Weights of a small model that answers yes/no questions on an image's attributes: encoder arch densenet.
Rows from block 9 of the image encoder of a small model that answers yes/no questions on an image's attributes, named by matrix and row number. Rows with one number belong to one channel. Each number is 500 + 40 x the weight over its row's rms, rounded and kept within 0 to 999. All counts start at 0. Numbers have three digits each. After the name is the row's rms in percent of the matrix's.
After each channel's rows are labels from the 100 images, of 14848, where the channel reaches its highest value: "colour at peak" is the nearest of a few named colours to the mean colour under the peak. Only what is clearly more common there than usual is listed. The data: photos with spoken descriptions (Open Images, Localized Narratives).
# conv1: bottleneck pointwise conv (encoder.blocks.10.conv1.weight, 64x128x1x1), inputs 0-127
# conv2: growth 3x3 conv (encoder.blocks.10.conv2.weight, 16x64x3x3, transposed), outputs 0-15, a 3x3 kernel for each

conv1.16 094:473496524499514499497430447502531531479497492555472495481523488472583466484471581524446476489533413473507405467474445532520481498518475518488475514524508448477546441500479449584507553490543542467484516508469522508494459487469507477494417462466501603487483500549411512527535489400511509484491482439441489482431469519523503548553499395439609496551514545489469575489530471505544544504475
conv2.16 106:535558526540568511524491472466502514490516475447465457485517485453486454443498471518531498513518510520525515495497496478524464474480408513528486483451477485514508463459467445490499484603552499474501513504494537490467531580519473417412461483480494506525518517540526503495449387391501512525581604528521507564497482468496497506484577513489471475455440502487494535516548539467436476437570613449559579486552573464454458505492488530530521
colour at peak: black

conv1.63 093:473496505574414470491462554499447485512552465471503475532421525464590532461484476501514541448500554482450424491482547551556467446542461533477490477441483442493585470477490575577494527445539561522448498477527493432481496466450485522516428482442446580486504481499450538472440530423536492468558502465492459539495519479483456417485540474531530481485449532512441498496504477495528525553529
conv2.63 100:541563536517572540478500524469484508430466451412458462500489498503502495515537531505514495537536517527525507482493432468558432477575427519526477490466470492564543444428437457476482524638584450488478481524483477475455488526523468467474478503485495502490523495470548484462443393435521492494562575528513544515499497482543517543534513486502505479456516508453459454462519451467468530455542565451563560461554541498450472501505531552555567
colour at peak: black

conv1.26 096:547461387603475486437518481524463454499486546498589468462486551525527481417452471502541474563490547526498521539561501537530504554489517503502467516420483417564476538524471501465497504493525518475514472496457506469496516486503488540516503533519428505512431548465457504434553482555527519515466580458469583534478487460461534523474454503472494532549561451516503436485493537511463614478537
conv2.26 091:495472419479468438462479492514468472513501542532555577552489490510449450458427416453460468488509496476510495481480427476520429518581454509496464479508494486521480478441444555488467598571546486535497454498459460484489517565541439415481513539494573504471546468511500480537472511578532517516460490515542518453465475531473479511480475478490559485467585499472464458574636498420449475536484443548530486539517466512481507468476502484476498
colour at peak: white; pink

conv1.40 101:562504466528515506556493466521468526478506530475512487500517486511492468487453549434553477511514543466519499505469502484527520464470516428493465470600469550543465517472478444507458507508432479428498496516528502502464472504501518519494457461513523548485526481524528435510509529445621453500479527501448477401437450479475449457567559522453550507626479519502533503453474439554641531481516
conv2.40 103:470492490527514479494539504483520518491501540506543541472509482503501474477474464477451494458431499431422477482483543537506542498423455508527523491594583525524561497529477478516517519523521566547528514507493481461467513554470515499509504500488594551529568544566494482520536508509493484481478485518491620576430521509425429463606524455538516476482499472585618547514501462495458440466515526492527503513534568449497450425464439445477498
colour at peak: brown

conv1.46 097:492502442515420498562611459514518483471544481480509460555415519501523473479492512444497545456405463503462484488474529545494476454536479565484493516471436449513528550555514589549472513461497518565498530484496493516465484460508511542561443434508505616438437489506506535500445544502482452464542514406539499515459502510482490485509573513581584461461499524529530520473527528481534524525493
conv2.46 108:532568519514595512467499484450468479425460444403453469488519522474493497509530518496496457506497461531505500488496424472566423489546429542521497501479490549560529462444455467491509522634583487495501509524504480460468492532509492488463475527492504518508524498480542478459460403424527487496561561516523523489488454446532501509504510482489495481461504509434435452435515482454431497426527549415535555405501537525487484505493528540535572
colour at peak: black

conv1.32 102:559519539454454521485467499510528515553525459500474478500541458514501493511520485499421516586516493563559479508582527539489476505422490500554473587436541527460529447433545547491487506487509421467503452490490573458490524497483525462496471531478502557529521494483560422452533460482464502472498520505484612538490426517469475499544553552607500473523433487537462520562595493524531483545521
conv2.32 103:580609580483467470526536523431441405448464497511514541525516534499486514505494521477490475495505466478493453460482514426456524494504551499470461517509484455481474531556527464462461531476489489500477485492470476490481580671529472497483534586535538574523519531475500498467500499511501518499482494435473509478477479512456445485541506477480497533471498591492502437601635527450467472482544511500506480523491488539533553536543548466502516
colour at peak: grey