Rows from block 6 of the image encoder of a small model that answers yes/no questions on an image's attributes, named by matrix and row number. Rows with one number belong to one channel. Each number is 500 + 50 x the weight over its row's rms, rounded and kept within 0 to 999. All counts start at 0. Numbers have three digits each. After the name is the row's rms in percent of the matrix's.
After each channel's rows are labels from the 100 images, of 14848, where the channel reaches its highest value: "patch colour" is the nearest of a few named colours to the mean colour under the peak. Only what is clearly more common there than usual is listed. The data: photos with spoken descriptions (Open Images, Localized Narratives).
# conv1: bottleneck pointwise conv (encoder.blocks.7.conv1.weight, 64x80x1x1), inputs 0-79
# conv2: growth 3x3 conv (encoder.blocks.7.conv2.weight, 16x64x3x3, transposed, each kernel summed), outputs 0-15

conv1.53 104:543445586450521511463428481497586521522542545516518425482515458525581463347484426520562489430475497515441397426466466512511474532447490435491479420483517530536512531498455544531555547505385519432463553596560472485518505504437536398485446542
conv2.53 086:471481469489554382522419447516463463414508500473
patch colour: white

conv1.40 094:511526475491543542440449503473480485608458481475443452414465468461464523581581480502569558438550542517595435571563540412473545413479545421538534493491495484493545531534508516463564477464505398530456488456522477619475492473412557470486419408
conv2.40 080:468487474457419395518508532492400481572497527534
patch colour: grey

conv1.22 096:517504401492482481546500407574609454453512508498445414440538584513533509558466598403574421542501502443436462556461531507498530555503592576446516515591496417542549482513543528472540581468533573478526436501462432441480525468468497545531512493
conv2.22 088:498574445482475416476507577467495446445442444442
patch colour: pink

conv1.7 081:493507602527421510480526552458477463496549529520554440491463472507572514553498521539612477415513465440458491528494526457541569549453423532488495532456447417461543460452561495507566570464590628490521453593548527515583573553398501534472446499
conv2.7 072:506507465532449406494517556491419414446428476490
patch colour: cyan

conv1.62 110:470435493490532514624440420611566466455527605446546435453568477439440459545444549461483463599611421501520519481533427537466463515459523506509554486514471467506550500528542481518458524523500512476496526571511445452491482362458474505560490420
conv2.62 099:572462452499491388507434540486481451450541497427
patch colour: black

conv1.9 106:545472529495486586409497542475415522448515501442511511468564483507407520541486470506461487608506389448579493397494450493437499487568510480495549549519491526536388580499534509542541516469543599461481452458527462490512458475375423503455440413
conv2.9 134:526396498496480457485459497416437423489491458427
patch colour: pink

conv1.20 106:520507625511452553516505423537520571492502482475596408417570476504512532508447606525426421464483421504478375508481453526487559499513529490455499555502561493497536425472486516618413448449511471457496443458464516512422574484441475511476565470
conv2.20 144:533410510507498442600520507461458405471464468536
patch colour: grey

conv1.13 089:486482466548432485565620397626510514551500499515525443465538627478471498584496523527500558591483526433412445527577498560490583541498533564497582477509403478467548490481493519482541405518522512504556463555481469509467488411552509458541485488
conv2.13 085:526530467459489391474508606457543481435517450479
patch colour: pink

conv1.51 102:537476613525492510482469461532563517488525473457414466521511493391517478446496521432503415511436424553415543456502477535495409443519469499412528508445472472603525452505501493415535611537525553469494541532470558537568433545403510547494542393
conv2.51 088:497463499487588426455494442488384483448471461532
patch colour: black

conv1.56 098:508530606478509490465419484543511583486479558606461443466517528455570474540496518581487518492514484462676522572594460569468450426529503477554501521408509495403547564576532522423532523559473459502488437567509500500528432495493518528498501441
conv2.56 068:585464520446516414529463515509400506490444455551
patch colour: grey

conv1.35 100:470468515522470498441504546439455491440503483467552497445556529414428460466460518556465497472517431416520509386543423440465569507413510427424393408573512469524504525575529450488534458546504449579505522492518471490550482505499414603488542394
conv2.35 111:481421440440480384470488513466514498462575497448
patch colour: brown

conv1.31 098:469506541498530448489467531526507564420535526534508606464508518544630538632457519463509616488427451510477588485494479505510459557591579459575518550446570554488597532515537525541573496546509564464531489538495489513496516481512606526476489409
conv2.31 078:533421431486537409503477480444526472441443512424
patch colour: green

conv1.24 091:568467539570514508508413449517514551419604493543494442518466517562539483455427514495553531429454535515439386550516536502510520580523521547536457495464572470595524444466492408560508564445516527498508512561513384442546520460411503413435438509
conv2.24 072:471537511518499397523496514481412408441442474456
patch colour: white; cyan

conv1.42 082:507439420500614437454456551544556469543456531391478476531513459498446494500531518505515395560559542516566497473501433437450489486417506485576414475505478432407450573521432422422415516473489547505493491525454490384444518531452507489432483500
conv2.42 062:463585472463426474484589462461511515496445497406
patch colour: brown

conv1.59 098:532426450476520535533463487512578495460588498432510531417473553515415534495507550584523402454483450393521479473471601495477486496510508519585476434523469448523543486535468542443523493541449501596467570536367422455547475483434543501400542459
conv2.59 079:438542441451440589468467395505504539512484531531
patch colour: brown

conv1.45 101:541498558608572496477550552558558514471486548497625500527492513543542490585517506481544562423459537544480517468530430430577558569501471512541519519368533475494440534532567453540475440490554588508515506498522489504515525536536569438421634542
conv2.45 052:500518488542448361556509522469515414442495486507
patch colour: white

conv1.11 101:463563560462407464384524452489564567454484543569487496406537409501524515515557504493492492451564424492573419478491532448529582499525552415494440506550509455524573496378552473501528517566459452489487492490536496514507455555527456477410376478
conv2.11 093:537384513483562436485469492492415490569460493539
patch colour: pink

conv1.60 094:442496467505549478527455478404523464482476494413415510501441440421540465381497576519479451515477416468546613541439552553496471497542491467350465533489493466410492453440438506506479505455471498604499525461425513446578470491481483513538537569
conv2.60 081:492484453454507431420538524429554458449455465581
patch colour: black